Weights of a small self-supervised image encoder: muon at rate 0.0017, batches of 256.
Rows from expert 2 of block 10, named by matrix and row number. Rows with one number belong to one neuron. Each number is 128 + 32 x the weight over the matrix's rms, rounded and kept within 0 to 255. All counts start at 0.
# gate: expert gate (model.blocks.10.mlp.gate, 4x320x160), inputs 0-159
# up: expert up (model.blocks.10.mlp.up, 4x320x160), inputs 0-159
# down: expert down (model.blocks.10.mlp.down, 4x160x320, transposed), outputs 0-159
gate.220 [142 191 137 169 136 111  77 127 122 118 146 129 139 124 148 152 164 156 108 166 133 146 110 136 104 140 139 127 108 100 133 147  75 145 155 148 141 129 120 139 176 140 145 138 162  82 116 134  98 110 130 110 162  91 154 112 100 167 164 145 144 139 109 132  57 163 111  97  56 160 111 149 144 122 131 107 100 106 148 115  89 146  85 122 122 145 135  84 110  98 145 129 127 163 133 132 158 157  97 120 183 113  86 160 150 158 178 167 146 106 121 132 163 123 148 107 109 110 100 131  91 152  81 101 110 166 129 110 151 152 172 137  81 102 135 107 135 121 108 103 112 184  76 129 110 112  90 108  98 102 135 103 153 113 183  81 186 126  69  84]
up.220 [106 141 164  82 126 156 135 154 109 157 137 116 115 107 121  88  92 120 187 118 126 116 176  83 119 130 124 113 160 117 128 141 165  85  73  55 147 146 118 130 124 127 129 147 103 115 130 105 125 155 130 102 114 151  71 149 164  79  80 147 142 127  90  91 136 133 128 166 163 110 129  94 132 118 112 148 149 169 110  97 180 117 127 146 141 123 115 114 150 131  80  97 131 168  98 111 102  90 167 123  88  88 150 177 107 139 103  62 147 115 148 144 139 111 117 150 100 147 186 102 178 146 170 173  95 128 216 156 120 103 133 119 186 125 117 107 137 153 118 138  85 122 108 105 168 143 169  99 196 159 147 137 115 140 143 189  96  95 173  93]
down.220 [ 89 126 142 134  97 156 119 150 151 109 115 179 147 172  73 200  96  67 115 117 119 120 134 146 132 151 142 138  97 156 126 130  80 118 120 181 113  67 102 129 128 126 144 112 161 105 113 130 116  86 102  54 193  78 146 124 164 117 128 134 133 107 102 121 101 120 128 120 135 143 138 118  84  97 137 112 133 160 118 107 106 161 143 124 120 163  99  87 174 132 102 118 131 104 140 159  70 195  68 119 131 103 123  70 133 117 162 161  89 163 136 144 124  63 107  90 118 141 136 158 144 128 143 116 119 131 138  97 104  54 163 161 172  91  87  87  95  99 118 135 115 129 161  74 154 119  97 155 176 173 145 107 114  84  82 125 177 107 129 168]
gate.221 [111 111 125 127 148  90 134 116 129 158 128 136 129  98 160 139 101 129 112 120 141 153 148 123 116 156 152 127 119 115 117 148 146 110 137 120 123 133 121 118 104 114 136 118 122 111 127 112 131 121 124 126 119 119 161 117 132 138 128 153 107 142 133 120 113 145 152 142 146 130 128 138 129 120 139 119 101 149 133 144 142  87  91 131 135 141 140 129 127 124 158 106 113 133 119 142 139 121 115 105 122 120 152  85 108  99  84 127 135 127 119 101 128 124 136 122 105 144 168 119 121 158 112 139 100 126 177 100 135 121 135 112 161 127 149 140 145 106 139 147 120 105 187 148 119 135 114  96 150 118 108 111 125 108 119 153 126 159 128 141]
up.221 [144 150 140 136 127 113 121  95 136 144 132 102 120  98 123 128 145 114 138 163 113 131 101 128 121 145 115 152 101 129 111 120 124 123 143 112 139 109 176 119 154 166 108 133 128 139 128 126 134 121 134  93  92 116 125 155 133 117  68 112 118 108 131 144 133  93 162 121 136 105 105 102 121 126 111  97 112 100 151 108 135 129 139  97 150 121 102 149 163 115  69 141 133 115 139 116 146 118 171 159  89 133 106 131 156 144 165 112 109 126 122 104 103 135 153 140 146 120 153 119 161  85 122 159 126 138 163 107 138 126 153 138 123 145 146 125 106 155 126 143 122 161 104 116 121 110 112 166 141 151 147 119 111  94 162 105 163 127 159 139]
down.221 [153  98 124 123 116 101 145 140 129 113 115 125 131  97 149  88 101 130 101 150 125  93 102 124 165  93 134 136 134 122 135 113 146 133 128 126 134 129 122 120 136  92 126 113 103 137 149  99 115 129 114 138 142 109 168 140 146 122 116 120 114 108 105 120 137 126 110 115 117 134 147 170 144 155 117 135 125 127 115 109 109 163 126 126 128 124 116 123 106 150 152 108 108 133 129 147 141 143 143 142 130 135  94 119 127 112 143 120 112 127 120 110 154 157 157 117 160 141 123 140 136 126 143 128 125 121 141 138 142 111 147  98 128 157 123 139 110 171 103 149 136 134 122 135 136 122 121 126 106 130  90 139 135 156 104 139 114 127 119 136]
gate.222 [134  93 105 137 105 119 157 111 136 111 107 113  90  81 172 131  88 141 107 112 153 140 118 106 146 107 108 125 155 132 171 146 153 100 103 121 113 144 149 111 140 112 146 124 119  99  88 123 128  75 136 125 144 168 141 127  76 126 142 139 123 138 126  99 118 142 135 173 114 168 105 127 103 177 158 143 135 166 143 145 128 123 116 156 113  59 108 135 116 114 139  95 141 139 136  76 132 128 162 133 105 144 112 150 145 124 126 207 126 118 106 139 141 138 100 145 104 154  92 154 111 141 139 144 134 104  90 126 171 115 114 147 171 121  75  95 106 121  82 140 128 155 124 175 137 134 173 128 145 122 115 168 121  53 138 129 118 114 160 143]
up.222 [115  99 123 122 140 126 137 158 138 114 124 111 125  99 156 152 120 180 106 101 124 118 102 137 136 166 157 132 135  97 108 103  95 123 154 114 150 135 154 139 132 123 117 142 160 119 127 107 142 117  86 145 107  92 144 145 134 132 122 134 118 109 119 129  95 169 108 118 128 140 150 100  89 116 114 113 122  92 122 173 130 127 131  86 132 167 139 110 162 144 142 153 136 167 103 131 109 145 115 137 127 108 140 135  90 110 111 158  93 110 102 120 162 124 130 146 176  91  98 127 143 126 132 152 123 159 152 122 108 160 135 128  93 143 116 125 178 109 138  98  99 109  93 158 132 122 124 122 168 168 138  98 112 149 113 128 140 110 143 138]
down.222 [157 123 151 127 130 113 158 157 117 127 119 151 131 142 133  96 148 103 109  92 134 133 136 154  89 100  90 129 105 176  93 128 136  98 115 135 109 130 109 135 146 118 142 115 111 132 156 103 125 145 130 131 163 153 118 156 146 116 136 121 142 155 108 136 156  97 114 122 110 129 162  94 112 111 125 108 126 117 167 161 135 139 162 168 150 133 133 138 116 137 105 126 144 138 108 140 101 137 111 144 105 133 145 141 125 141 118 128 155 166 119 114 118 122 112 122 145  93 209 139 134 110  93  83 129 126 118 158 122 107 129 140 112 117 139 151  89 140 124 156 129 144 109 132 177 117 128 132  84 107 158 139 154 163 105 134 128 156 137 110]
gate.223 [197  94 110 155 168 105 157 154 119 197  69 157 162 173 200 148 109  89 155 127 125 137 112 122  56 172 154 176 136 209 162 119  45  90  81 149 147 154 141  87 113 126 169  93 141 132 159 117  72 132 214 114 112  57  83  95  58  97  89 201 111  73  84  96 134 118 109 104 152 176 137 148  64 104 113 145  58 142 118 145 164 154 153  76 119 180 105 164 119 115 183  77 169 107 163  90 112 108 157 134 110  66 144  81 128 113 129 132 123 122 141 156 134 131 155 145 106 182 188 145  76 142  83 111 145 135 137 151 134  72 122 132 154 128  59 136 220 146  74 169 141 157 136 113 167 180  94 137 112 158 150 131  76 114 139  43 121  57 144 144]
up.223 [219  97 115 163 169 132 184 140  77 118  88 143 150 133 205 168 136  48 147 161 124 145 174 138 150 183 167 176 139 170  93  80 118 125  57 150 189 146 140  61 135 134 124 110 177 150 144 168  91  85 137 130 145  91  68 139 131 130 117 215  68 129  96  88  76 111  50  96 178 164  81 137  78 150 122 147  77 149 118 132 144  93 184  91 166 139  91 168 146  92 121 116 185  85 149  80 111 101 166 168 106  49 135 120 186 124  89 134 133 158 121 142 100 187 185  91  78 144 186 110  65 128 107 113 131 124 104 120 138  77 109 135 141 175  61 127 169 104  66  91 152 136 112 153 146 115 117 160 107 146 154 113  86  98 179  74 162 110 153 163]
down.223 [ 22 130  91 110  66 177 145 110 163 155  92 113  78  85 181 209 157  89 149 150  83  89 144 129 157 106 138  92 154 153 163  93 155 117 145 114 145 103 152 167 189 119 121 162  91 116 116 101 139 118 175 207 150 170 109 152 213 143 135 133  95 107 135 103 126 116 157 167 152 181 164 123 170 109 134 148  86 119 118 157 122 194 117 116 168 105 118 163 144 125  53  88  98 148 146 172 148  96 124  72 135 151 111  79  78  90 180 113 125 154 101 131 173 145 111 161 148 132 188 142 116 151 143 100  91  71 210 160 123 157 147 125 143 171 145 102  86 194  68 166 179 169 137 130 140 119  87 173 108 147 154 144 142 197 122 136 150 137  85 157]
gate.224 [115 120 141 115  97 115 130  94 138 107 127 129 131 150 128 123 145 125 110 134  80 135 127 126 153 127 147 124 124 129 134 110 138 107 101 131 132 133 111 113 120 109 128 124 155 128  92 130 136  97 109 104 136 149 114 123  96 142 112 127 155 155 148 129 137 147 136  91 106 109 122 132 149 141 123 130 109 148 129 105 165 135 130 138 110 108 150 140 120 127 118 142 144 126 132 148 114 144 149 128 126 103 126 142 111 148 117 142 129 139 126  94 151 159 123 123 135 124 119 135 116 123 137 159 135 151 147 136 103 121 129 127 121 123 120 102 127 154 135 122 131 139 142 176 136 124 105 102  87 140 150 126 134 139 126 122 122 139 140 132]
up.224 [121 129 106 153 117 112 150 133 105 117 135 135 144 140 119 134 134 143 154 125 156 153 133 140 135 133 127 155 112 132 115 107 139 134 152 135 145 137 128 149 137 165 164 133 105 156 118 108 116 125 138 154 128 147 107 150 121  91 150  95 116 103 111 143 134 139 131 146 103 123 103 148 122 150 143 143 112 113 136 139 157  96 115 105 120 110 104  91 107 149 117 153 110 120  93 139 112 134 146 131 140 113 141 120 124 102 125 150 131 101 139 112 127 124 138 124 115 120 115 153 139 116 107 134 102 121 100 157 108 153 149 135 100 136 140 118 125 155 131 127  98 111 156 134 112 143 118 171 129 119 134 136 133 138 123 108 121 159 114 125]
down.224 [110 162 131 137 114  87 131 153 125 139 123 143 134 102 140 134 124 122 127 140 107 133 132 124 119 100 140 125 146 124 105 113 116 148 130 127 151 160 140 117  82 129 100 125 131 131 138 107 137 108 118  98  93 133 146 130 144 163  88 124 100 119 121 134 127 126 123 119 135 142 141 124 126 113 147 121 143 128  86 126 128 119  98 139 132 112 136 103 119 121 148 105 153 128 103 139 122 135 141 146 122 122 113 110 113 139 118 122 117 115 112 126 141 144 135 118 141 127 128 145 166 143 147 124 130 155 103 114 118 131 155 116 135 130 147 125 144 136 147 162 137 151 121 138 115 131 150  74  97 123 142 144 123 132 112 132 120 147 104 140]
gate.225 [ 65 126 113 100  78  87 129  93 149  41 170  51 184  92 190 114 199 107 146 144 119 115  54 125 140 120 167  88  91 133  78 130 168 125 146  98 143  97 120 124 105 127 182 170 136 157 131 132 118 189 115 116 104  95 123 152 159 120 110 162 132  48 140 154 101 110 172  73 143 108 135 114 192 144 225 177 101 120 134 108 106  70 124  84 116 123 135 186 184 195 115 164 109 170 186 143 144  90 132 173 181 113 150 155 129 176  83 165 105 155 129 126  24 148 118  84 122  83 130 141 150 112 131 146 148  79  60 129 119 168  72 150 123 110 118 131 101 125 107 160 138 114 162  86  53 142 171 177 128 121 129 157 162 153 113 196 105 103 165 105]
up.225 [194 169  97 158 178 117 111 116 125 126  60 114  97  98  64 197 100 117 126 191 171 170 150 149 109  71 140 148 111 150 127 111 165 123 180 126 150  83  98 143 128  95 111  95 158 191 210 168  75   0 121 205 117  91 158 184 159 138 131 160  67 191 129 103  95 141  93 106 173  80 174 161 133  86 129 107  90 117 161 152 150 151 113 160  98 101  96 107  63  49  94 112 132 130 101  53 128 133  96  61 172 132 115 151 143  76 132  79 114 132  79 150 190 189 145  73  95 120 132  83 117  98 189 101 156 159 148 176 194 143 164 182 134  93  94 187 126 165 134 122 118 147 128 120 125 179 126  97 152 121 163  82 103 152 169  75  94 159 140  63]
down.225 [128 129  59 115 114 174  83 140  59  87 141 161  93 160 130 227 132 143 148  72  90 145 151 116 122 136 158  77 111 125  85 151 118 142 132 132 120 156 131 129 129 134 104 137 131 134  93  95 153  98 145 120 128 146  59  88 163 127 194 147 151 107 167 178 225 112 174 111  96 105 129 164  94 154 101 130  77  95  89 102 114 167  90  68 164 164 137 170  91 131 137 136 139 110 183 143  86  97  81 120 103 182 141 160 189  77 110 111 168 113 174 188 147 166 128 133 124 142 143 110 165 120 100 108 105 115 143  86 136 147 149 201 121 129 122 181  82 154  94 135  82 170 171 123 116 132 110 142 154 148  96 121 193 103 155 109 138 130 164  99]
gate.226 [120 169  97 122  94 100 108 119 177 163 129 130 138 210  51  75 211 111 121  91 161 163 127 183 127 116  86 131 107 117  78 146 155 123 167 179 136 161 172 106 102 163 148  85 107 161 133  99 117  87 106 125 141 103 130  78  54 136 141 125 160 158 207 137 102 108 135 124 111 149  80  97  67 142 141 108 139 132 170 159  92 112 132 148 144 175 208 105 130 162 141 232 172 107 135 135 137 196  39  58 129 149  94 177  74 104  96 130  68 138  92 182 101 174 129  85  76 110 126 163 109 179 143 169 115 138  65  97 147 119 134 179 176  87 133 104 147  62 186 103 141 128 113 134 114 100 168  84  78 157   5 130 100 200  73 138  79 144 138 157]
up.226 [128 106 133 135 156 127 152 122  67 110 116 112 119  78 202 163  91 127 100 103 100 124 129  91 180 138 160 133 157 123 159  95 119 118  79 131 135 124  68 125 181 156 125 175 124 112  99 143 153 186 129 154 158 158 165 194 198 138  79 174 137  94  71 126 120 126 134 205  99 147 171 124 171 143  73 126 133 137 149  76 125 162 134 126 161 103  87 126  76  91  96  69 109 116 161  80 169  80 182 142 124 129 133 123 165 168 167 100 137 144 125  99 158  68  61 165 172 106 115  87 181 114 106  20  86 137 198 135 111 131 110  85  93 126 102 130 130 167 140 106  99 120 153 114 174 105  98 120 202 143 202  90 202 103 178 139 117 137 120 135]
down.226 [ 98 134  80 111 151  85 123 157 127 105 113 104 119 153 132 197 141 110 178  85  92 101  62 106 187 137  88 194 124 167 148 145 134 121 107 115 173 131 175 100 148  73  53 134 135 143 163 133 165 138  45 166 179 130 138  90 159 152  70 131  50 114  70 204 138 138 138 175 112 129 112 135  99 105 164 101 199  98  81 141 115 130 134 100 125 115 104 158  67 150  99 111 145 197 111 182 168  99 137 108  86  53  97 150 123  66 131 120 117 201 124 148 136 171 130 118  75 147 130 100  84  99 215 157  69  74 114 119  84 119 112  93 130 176 121 107 126 114 144  82 146 140  35  72 162 163  87 140 158 185  91 124 130  99 107 157  23 153 147  61]
gate.227 [144 131 118  78 131 109 163 137  99 108  30  98 145 137  95 132 124 101  57 183 173 109 172  92 183 147 150 158  47 141 109 171 132 123 183 136 204 168 118 131  20 183  41 119 166 115 148 112 159   7 189 145 149 134 138 212 175 108 132 100  29  88  92  69  92 176 192 146 115 194 107 114 145 206 124  87 109 146 107 154 125 112 147  99 177 132 145 115 142 119 154  94 172 129 222 107 111  80 127 127 101 161 112 163 175 104 160 109 109 124  56 105  68 152 158 132 133 113 166 165 174 150 143 162 143 149 108 130  82  65 125 151 198  83 136  99 106 134  81  45 105 107 126 203 126 157 105  98 119 175 160  98  93 226 160 160 124 112 149 100]
up.227 [135 102 158 135 130 161 103 105 130 123 172 120 125 134 138 191 108 169 151 118 157 182  84 127 123 180  79 136 197 114 159 144 161  68 152  85 118  95 163 124 156 124 181 126 132  86 107 110  98 192  92 139  88 104 147  86 115 193 129 160 154 164 133 122  91 142  85 124 126 152 161 134 100  85 125 165 126  72 225 119 121 178 142 148 143 114  87 109 114 161 135 171  87 132  60 125 160 119 126 117 124 129 133 100  72 137 124 127 162 126 151 139 145 133 118 132 118 126  68  46 192 177 146 117  90  93 155 122 131 190 118 111  58 146 131 165 171  73 106 148  95 186  82  88 126  98 115 154 102 139  95 118 117  71 134  88 157 161  92 134]
down.227 [164 178  60 165  39 118 121 148 115 126 151 132 164  41 148 144 108 163 228 143 130 167 139 168 148  56 169 124  75  77 129 128 120 189 151 174 153 148 111 139 245 118 206 159 179 163  71 143 135 144 114 177 159 136 175 128  80 175  93 122 132 148 134 117 136 161  87 141 141  87 148 106 106  89 131  69 140  92  86  80 119 177 138 192 121 136 103 113 127 128  63 166 224 181 173 173 122 123  93 127 111 147 137 164  73 105 139 152 135 165 109 174 113 153 131  53 173  58 173 128 145  86  57 160 176 111  42 148 162 181 130 125 161  20  80  92  76 148 113 126 132 131 148 192 110 193 166  98 137 134 106 156 129  42  84 148 109 105 125 255]
gate.228 [107 152 127 142 117 107 132 146 144 135 119 137 148  89 127 122 149 112 126 156 115 133 117  92 118 109 140 117 140 138  91 102 159 134 133 112  93 162 150 153 169 126 128 115 120 109 121 129 132 129 120 151 121  99 138 118 117  97 126 110 108 109 128 126 117 125 132 129 130 126 139 174 126 144 130 113 119 144 169 145 158  97 110  95 116 142 132 117 145  98 115 143 143 152 117 135 132 174 138 128 130 131 130 112 159 139 150 136 124 129 132 111  98  80 144 117 134 126 136 132  82 105  87 137 115 166 131 133 113 136 166 149  96 116 129 107 119 138 144 115 129 130 134 173 102 144 121 148 130 105 153 151 118 121 106  98 123 131 140 110]
up.228 [115 148 142  93 133 121 118 153 116 113 114 200  92 151 137 115 131 144 109 142 116 106 133 112 138 119 136 130 110 128 120 107 136 120 144 110 121 160 132 152 129 121  92 107 135 129  92 107 105 146 134 137 144  99  94 141 123 132 133  97 144 134 126 103 133 154 106 112 111 126 143 178 130 142 143  95 126 190 133 172 172 139 112 112 130 117 113 140 121 130 100 113 140 128 120 171 130 157 153 130 170 171 117 138 118 110 145 144 109 150 124 144 111 102 124 128 124 106 138 116 108 136  99 124  96 169 123 145 156 127 130 139  87  91 142 109 166 143 154 125 123 102 120 140 108 166  70  86 145 123 112 151 122 142 141 106 104 132 122 108]
down.228 [133 126 145 145 159  96 143 133 122 162 147 119  89 120 139 128 129 129 154 131  91 145 148 124 127 122 130 110 122 131 132 117 115 130 166 104 156 158 164 125  97 152 138 134 136 148 135 117 152 137 132 133 137 129 145 128 120 124 111 149 113  98 119 142 130 120 123 130 127 122 141 103 114 107 126 121 140 107 130 145 132 159  71 124 127 114 128  98 146 148 138 143  87 118 128 106  97 133 129 138 139 150 134 121 137 108 145 138 142 130 109 130 109 131 158 147 145 116 143 113 163 128 117 136 146 128 172 150 130 156 126 107 118 152 146 159 108 139  99 133 120 120 150 130 134 147 160 118 124 124 140 151 114 122 160 136 136 148 116 103]
gate.229 [117  80 155 182 176 164 124 159  94  94  69 149 146 183 185 119 165  90  86 136 148 154 169 116 149 234  75 145 121 143 197  82 131  92  41  48  99 104 116 144 194 157 100 130  88 144  91 136  76 143  88 135 105  56  88 109 137 104  95 116  69  50 158 142 177  79 117 123 120 214 122  80 131  84  65 135 114 171 169 114  86 135  77 174 139 166 129 148 150  85 132  78 120 114 144 166  72 124 132 166 152 152 136 150 116  79 225 128  96 168 133  99 203 152  93  79 112 180 106  66 140 101  86  90 138 108 149  97 147 158 145 175 109  76  81 176 144 145 126  80  54 110 119  94 163 166 121 127  90 103 192 115 212  98 116  62 127 190 106 150]
up.229 [ 95 103 141 235 137 140 155 133  73  88  92 116 149 138 142 128 177 121  96 123 230 163 191 115 173 209 115 147  81 132 185  51 117 104  85 142 106  71 130 131 156  78 113 180 117 159  88 145 124  93 117 117 130  72  67 158 133 130 141 123 110  92 156 143 182  92 139 109 122 164  72 100  99  89 122 174 114 137 105  65 134 144  85 128 133 136 133 198 122  92 152 123 132 151 121 168  73 133  87 189  96 143 182 131 167  97 166 119 129 165 127  96 181 126 100 110 110 144  84 114 188 103  93 108 157 110 123  83 130 196 122 143  98 126  70 132 119 169 125 151  45  95 171  65 170 161 106 109  78 132 178  99 179 182 128  89 124 202 149 131]
down.229 [121 112 101  59 157 108 164  93 142 124 125 124 129 118 125  59 124 157 150 213 102 146 130 195 105 121 170 139  56  98 147 154  83 143  97 170 141 197 114  88 109 176 177 141 124 164 159 156 132  86 137 170 126 149  75 126 129  78 197 104 155  67 186  71 156 104 140 146 113 104 163 101 128 155 123 120 194 156  75 166 162  72  60 124 130  97 171  65 128 213 126 169  49 130 146  34 138 172  68 112 119 176 128 170 145  97 152  89 161 141 142 212  77 117 118 177 136 146  95 134 150  76 115 128  95 161 117 126 221 146 130  97 184 139 151 194 141 102 192 114 149 148 134 124  82 102  31 175 138 106 176  97 115  44 154 144 106  80  97  71]
gate.230 [156 115 128 148 147 155 137 117 104 147 131 102 113 111 120 118 122 124 146 124 160 121 101 137 122 143 133 149 117 146 107 143 132 142 122 153 148 103 134 141 174 138 156 129 139 134 135 126 159 102 121 139 128 119 103 132 136  83 132 117  84 147  93  94 136 115 124 125 141 108  99 176 132 149 128 147 159 102 108 124 119 125 112 145 124 128 112 121 111 161 154 131 118 144 109 123 146 139 111 125 133 123 121 159 141 109 117 133 131 127 134 140 136 122 134 138 147  98 108 129 139 121 126 120 132 160 102 176 132 128 135 114  96 116 101 108 132 140 122 132 119 109 159 118 126 167  97 130 124 182 144 148 115 113 132 105 124 140 127  86]
up.230 [118 122 122 135 121 144 123 111 134 138 106  61 133 127 139 120 104 136 123  91 132 133  79 122 106 144 128 124 126 145  96 127 135 146 144 168 143 113 112 130 166 159 174 141 101 135 156 123 150 121 138 173 140 122  96 116 128  92 113 130 116 102 126 122 145  98 155 112 134 108 101 151 130 151 133 152 122 112 133 149 142 128 137 153 145 119  81 128 118 150 137 125 126 148 108 114 151 134 124 128 154 132 127 130 120 106 141 127 150 131 117 155 145 123 113 123 137 116 132 130 135 107 122 157 116 148  98 151 107 114 146 159  98 152 117 100 149 149 123 117 118 138 131 120 135 152 114 108 125 179 116 118 126  95 116  76 113 154 165 142]
down.230 [112  99 124 121 101  93 121 140 109 104 150 138 127 112 170 108  94 114 181 112 127 137 150  94  79 138 144 159 121 119 180 124 116 112 129 133 152 125 117 148 155 143 136 110  98 125 123 128 159 140 151 157 134 136 108  82 128 110 136 140 124 105  96 115 117 119 141 170 122 126 107 126 100 137 130 109 118 148 147 137 113 121 124 117 107 136 143 149 104 141 144 121 115 121 145 120 128  72 112 118 139 174 110 140 152 145 116 118 106 138 120 107 143 124 155 122 121 115 143 111 158 124  97 180 106 157 136 144 117 114 137  85 127 107 129 112 115 152 163 144 136 109 134 135 114 129 128 148 118 142 118 122 147 121  94 148 127 127 138 113]
gate.231 [ 91 100 130 151 153 168 132  94  75 140 139 174 126  97 202 197 184 146 162  81 106 173 114 202 126 144 156 114 144 112 135  95 178 121 214  76 156 143 126 146 137 123 155 164 125   0 146 154  90 113 127  80 117 121 111 122  99 171 140  89 127 117 192 158 202 100  90  73 127 105 138 145 140 105 134 184  99 143 115  90 151 118 147 185 131 159  88 194 111  76 108 190 133  73 115 158 114 166  95 115 154 138 140  60  71 125 114 165 135 181 108 191 189 119 107 138 162  85 166  55 139 125 180 118 117  53 132 169 142  99 158  97 112 159 139 107 108 143  62 128  65  78 160 100  82 148 110  95 161  66 183  34 114  48 157 138 114 169 177 149]
up.231 [ 93 145 110 127 155 208 125 132 113 184 181 152 104 114 184 149 117 145 150 103  95 118 121 245  97 112 142 108 116 119  96 108 158 103 216 117 187 101 127 118 170  99 196 159 127  55  92 155  77 125 157  82 141 114 139 154 100 148 101 118 139  93 125 146 172 123 129  92 106 116 126 163 110  74 135 150  97 129  66 124 163  93 154 166 131 141 103 157  97  99 110 199 133  84 135 151 111 211  50 136 166  98 178 110  87 108 140 158 124 221  69 159 193  84 110 149 204  79 211  63 114 124 184  84  89  34 165 167 188  99 115  52 105 191 133 159 120 192  36 122  90  80 120  88 113 107 152  93 142  91 184  81 126 100 143 131 126 128 200 143]
down.231 [ 96 124 139 135 139 191 121  49  97 113 164 126  34 135  91 255 137 159  52 170 181 157 193 117 136 102 150 157 152 122 165 183 172  81 134 167 198 193  94  91 170 116 135 202 151 100  78  78 156 100 107  98  51 161  95  93 184 158  51 154 147 148 163 155 145 224 137 103  77 147  80 173 117 168 134 186 115 163 141 111  76 123 117  99 150  95 109 171  83 140 111 168  72 100 128 184 182 117 167  65 154  53 153  99 114 246  89 154  30 138  29 144 150  84 165 123 136 171  95 150 109 121  64 229   0 139 114 159  95 145  71 192 134 108 170 199 192 150 120 110  77 163 145  93 129 169 104 173  26 123 111 104 157   3 119 163 159  87 112 158]
gate.232 [133 169 175 161 126 129 136 114  97 132 141 116 162 113 164 171 144 140 137 147 146 111  98 124  55 129 128  59 197 170 113 133 157 142 119 180 123 172 125 153 121 183 202 167 147 108 115 157 152 150 193  99 105 109 173 180 150 133 107 111 114  79 155 139 136 116 170 113 153 153  99  99 141  93 142 120  97 191  92 149 131  82 164 106 126 146  97 104 143  85 117 113 108  96  89 123 113  85 155  95 140 211 118 200 109 141 168  87 131 141 169  38  75 113  86  94  60 118  85  93 129  87 126 115 131  92 109 139 178 174 122  95 143 112  83 194 124 104 115  68 146 153 113 119 138  81 163 131 190  70 141 135 119 112 172 115 140 112  91 125]
up.232 [107 108 111 131 157 176  88  85 135 123 140 112 166 129 165 113 157 112 126 166 154 109 111 116  54 129  74 104 211 154 165 148 139 110 145 164  97 148 126 162 155 161 209 161 148  98 114 175 142 160 200  66  98 119 191 121 113 159 120 125 122  73 156  97 161 112 205 113 132 129  82 143 130 108 127 154 116 169  76 167 154  86 161 114  75 151 111 117 130  87 133  98 125  81 112 120 121  91 134  76 173 197 146 204 131 153 172  89 139 137 123  28  98 131  76 113  62 115  90  81 112 105  87 102 146  16 126  86 211 182 133  51  93 106  83 227  99 169 116 180 127 146 114 162 145  95 141 125 171 115 102 182 125 113 119 124 115 119  62 185]
down.232 [134  94 125 112  11  47 126 202  86 134 141 156 132 176 157 151 175 116 177 161 130 123 116 116 139 105 157  85  78 122 144 139  92 169 120 157  67 157 134 145 177 133 172 101  91 113 142  52 157 126  55 199 173 139 197 120 142 131  99 125 140 172 126  84 181 143  90 137 156 147  47 108 107 143 172 133 152  95 197  93 116 116 162 100 171 133 151 190 146 162  92 148  87  74 145 185 139 159 127  73  82 138 175 113  63  85  56 134 113 148  90 165 119  74 118  90 177 134 124 112 146  97 115 178 135  85 193 162 177 192 136 143 108 203 129 117 126 143  96 138 159 152  88 137 172 157 158 121 156 155  51 182 165 119 129 122 142  87 106 165]
gate.233 [108 174 121 125 101 105 154 198  97 151 185  82 183  92 139 100 150 163 135 115  82 129 124 107 133 139 128 101 117  92 162 148 114 140 100  36  86  62 144 105 137 177 151 117 181 135 172 120 168 135  86 137 170 104 100  93 120 131 102 163 146 120 170 143 116 137 125 101  74 106 151 114 119 178 171 125 110  97  95 124  67 139 109 129 179 167 126  98 155 148 109 143 110  22 182 140  74 174 112  82  39 187 125  59 185  75 135 134 101  80  98 155 102 143 159 123 155 127  53 105 207 105  90 132 221 117 174  73  57 111 203  73 159 108 139 109  94 144 184 143  53  97 139 152 169 164 164 178 164 156  82 150 170 109 146 120  95 162 152 137]
up.233 [ 93 158 181  88  86  92 173 137 156 185 118  78 250 119 111 132  84 179 152 105 142 131  78  77 138 105 139 115  86  29 178 135  63 153 129  55  50 132 159  62  56 178 196 121 110 111  81 132  94 212  89  97 142 120 117  91 100 112 118 177 181 134  84 114 135  89 140 129 116 134 140  36 141 166 107 117 193 188  74 155 132  97 163 114 197 137 132  87 118 161 164 132 167  81 181 114 103 169 104  94 114 119 128 121  99 162 109 195  56  95 160 129 120 162 129 147 165 165  55  94 129 129 157  96 154 102  98  66  74  68 160 118 119  87 175 164 180 155 152 126  64 127 121 207 173 207 197 169 132 119 103 114 119 115 165 146  83 142 193 140]
down.233 [ 84 126 121 113 135 108 207  97 135 113 158 135 137 142 116 126 110 172  54 150 100 114 145 137 123 141 130 169  79 171 105 157 150 147 149 160 146 194 155 101 157 160 198 175 102 121 136 163 121 145 138  61  28  83 153 116 136 130 120 121 120 190 163 188 146 145 162 131 127  86 169  58 144 173 135 100 143 168 173  23 117 114 127 151 192 125 163 120 120 131 192 172 137 114 121 102 184 124 192 237 213 146  78 162  98 170 144  73 142 173 100  77  74 128 103 160 152 136 139 130 159 177 132 117 153 187 120 137  37 132 166 128 151 139 119  87  99 149 100 135 100  84 144 143 137 113 177 129 159 131 176 121 123  58 133  99 114 143 103 135]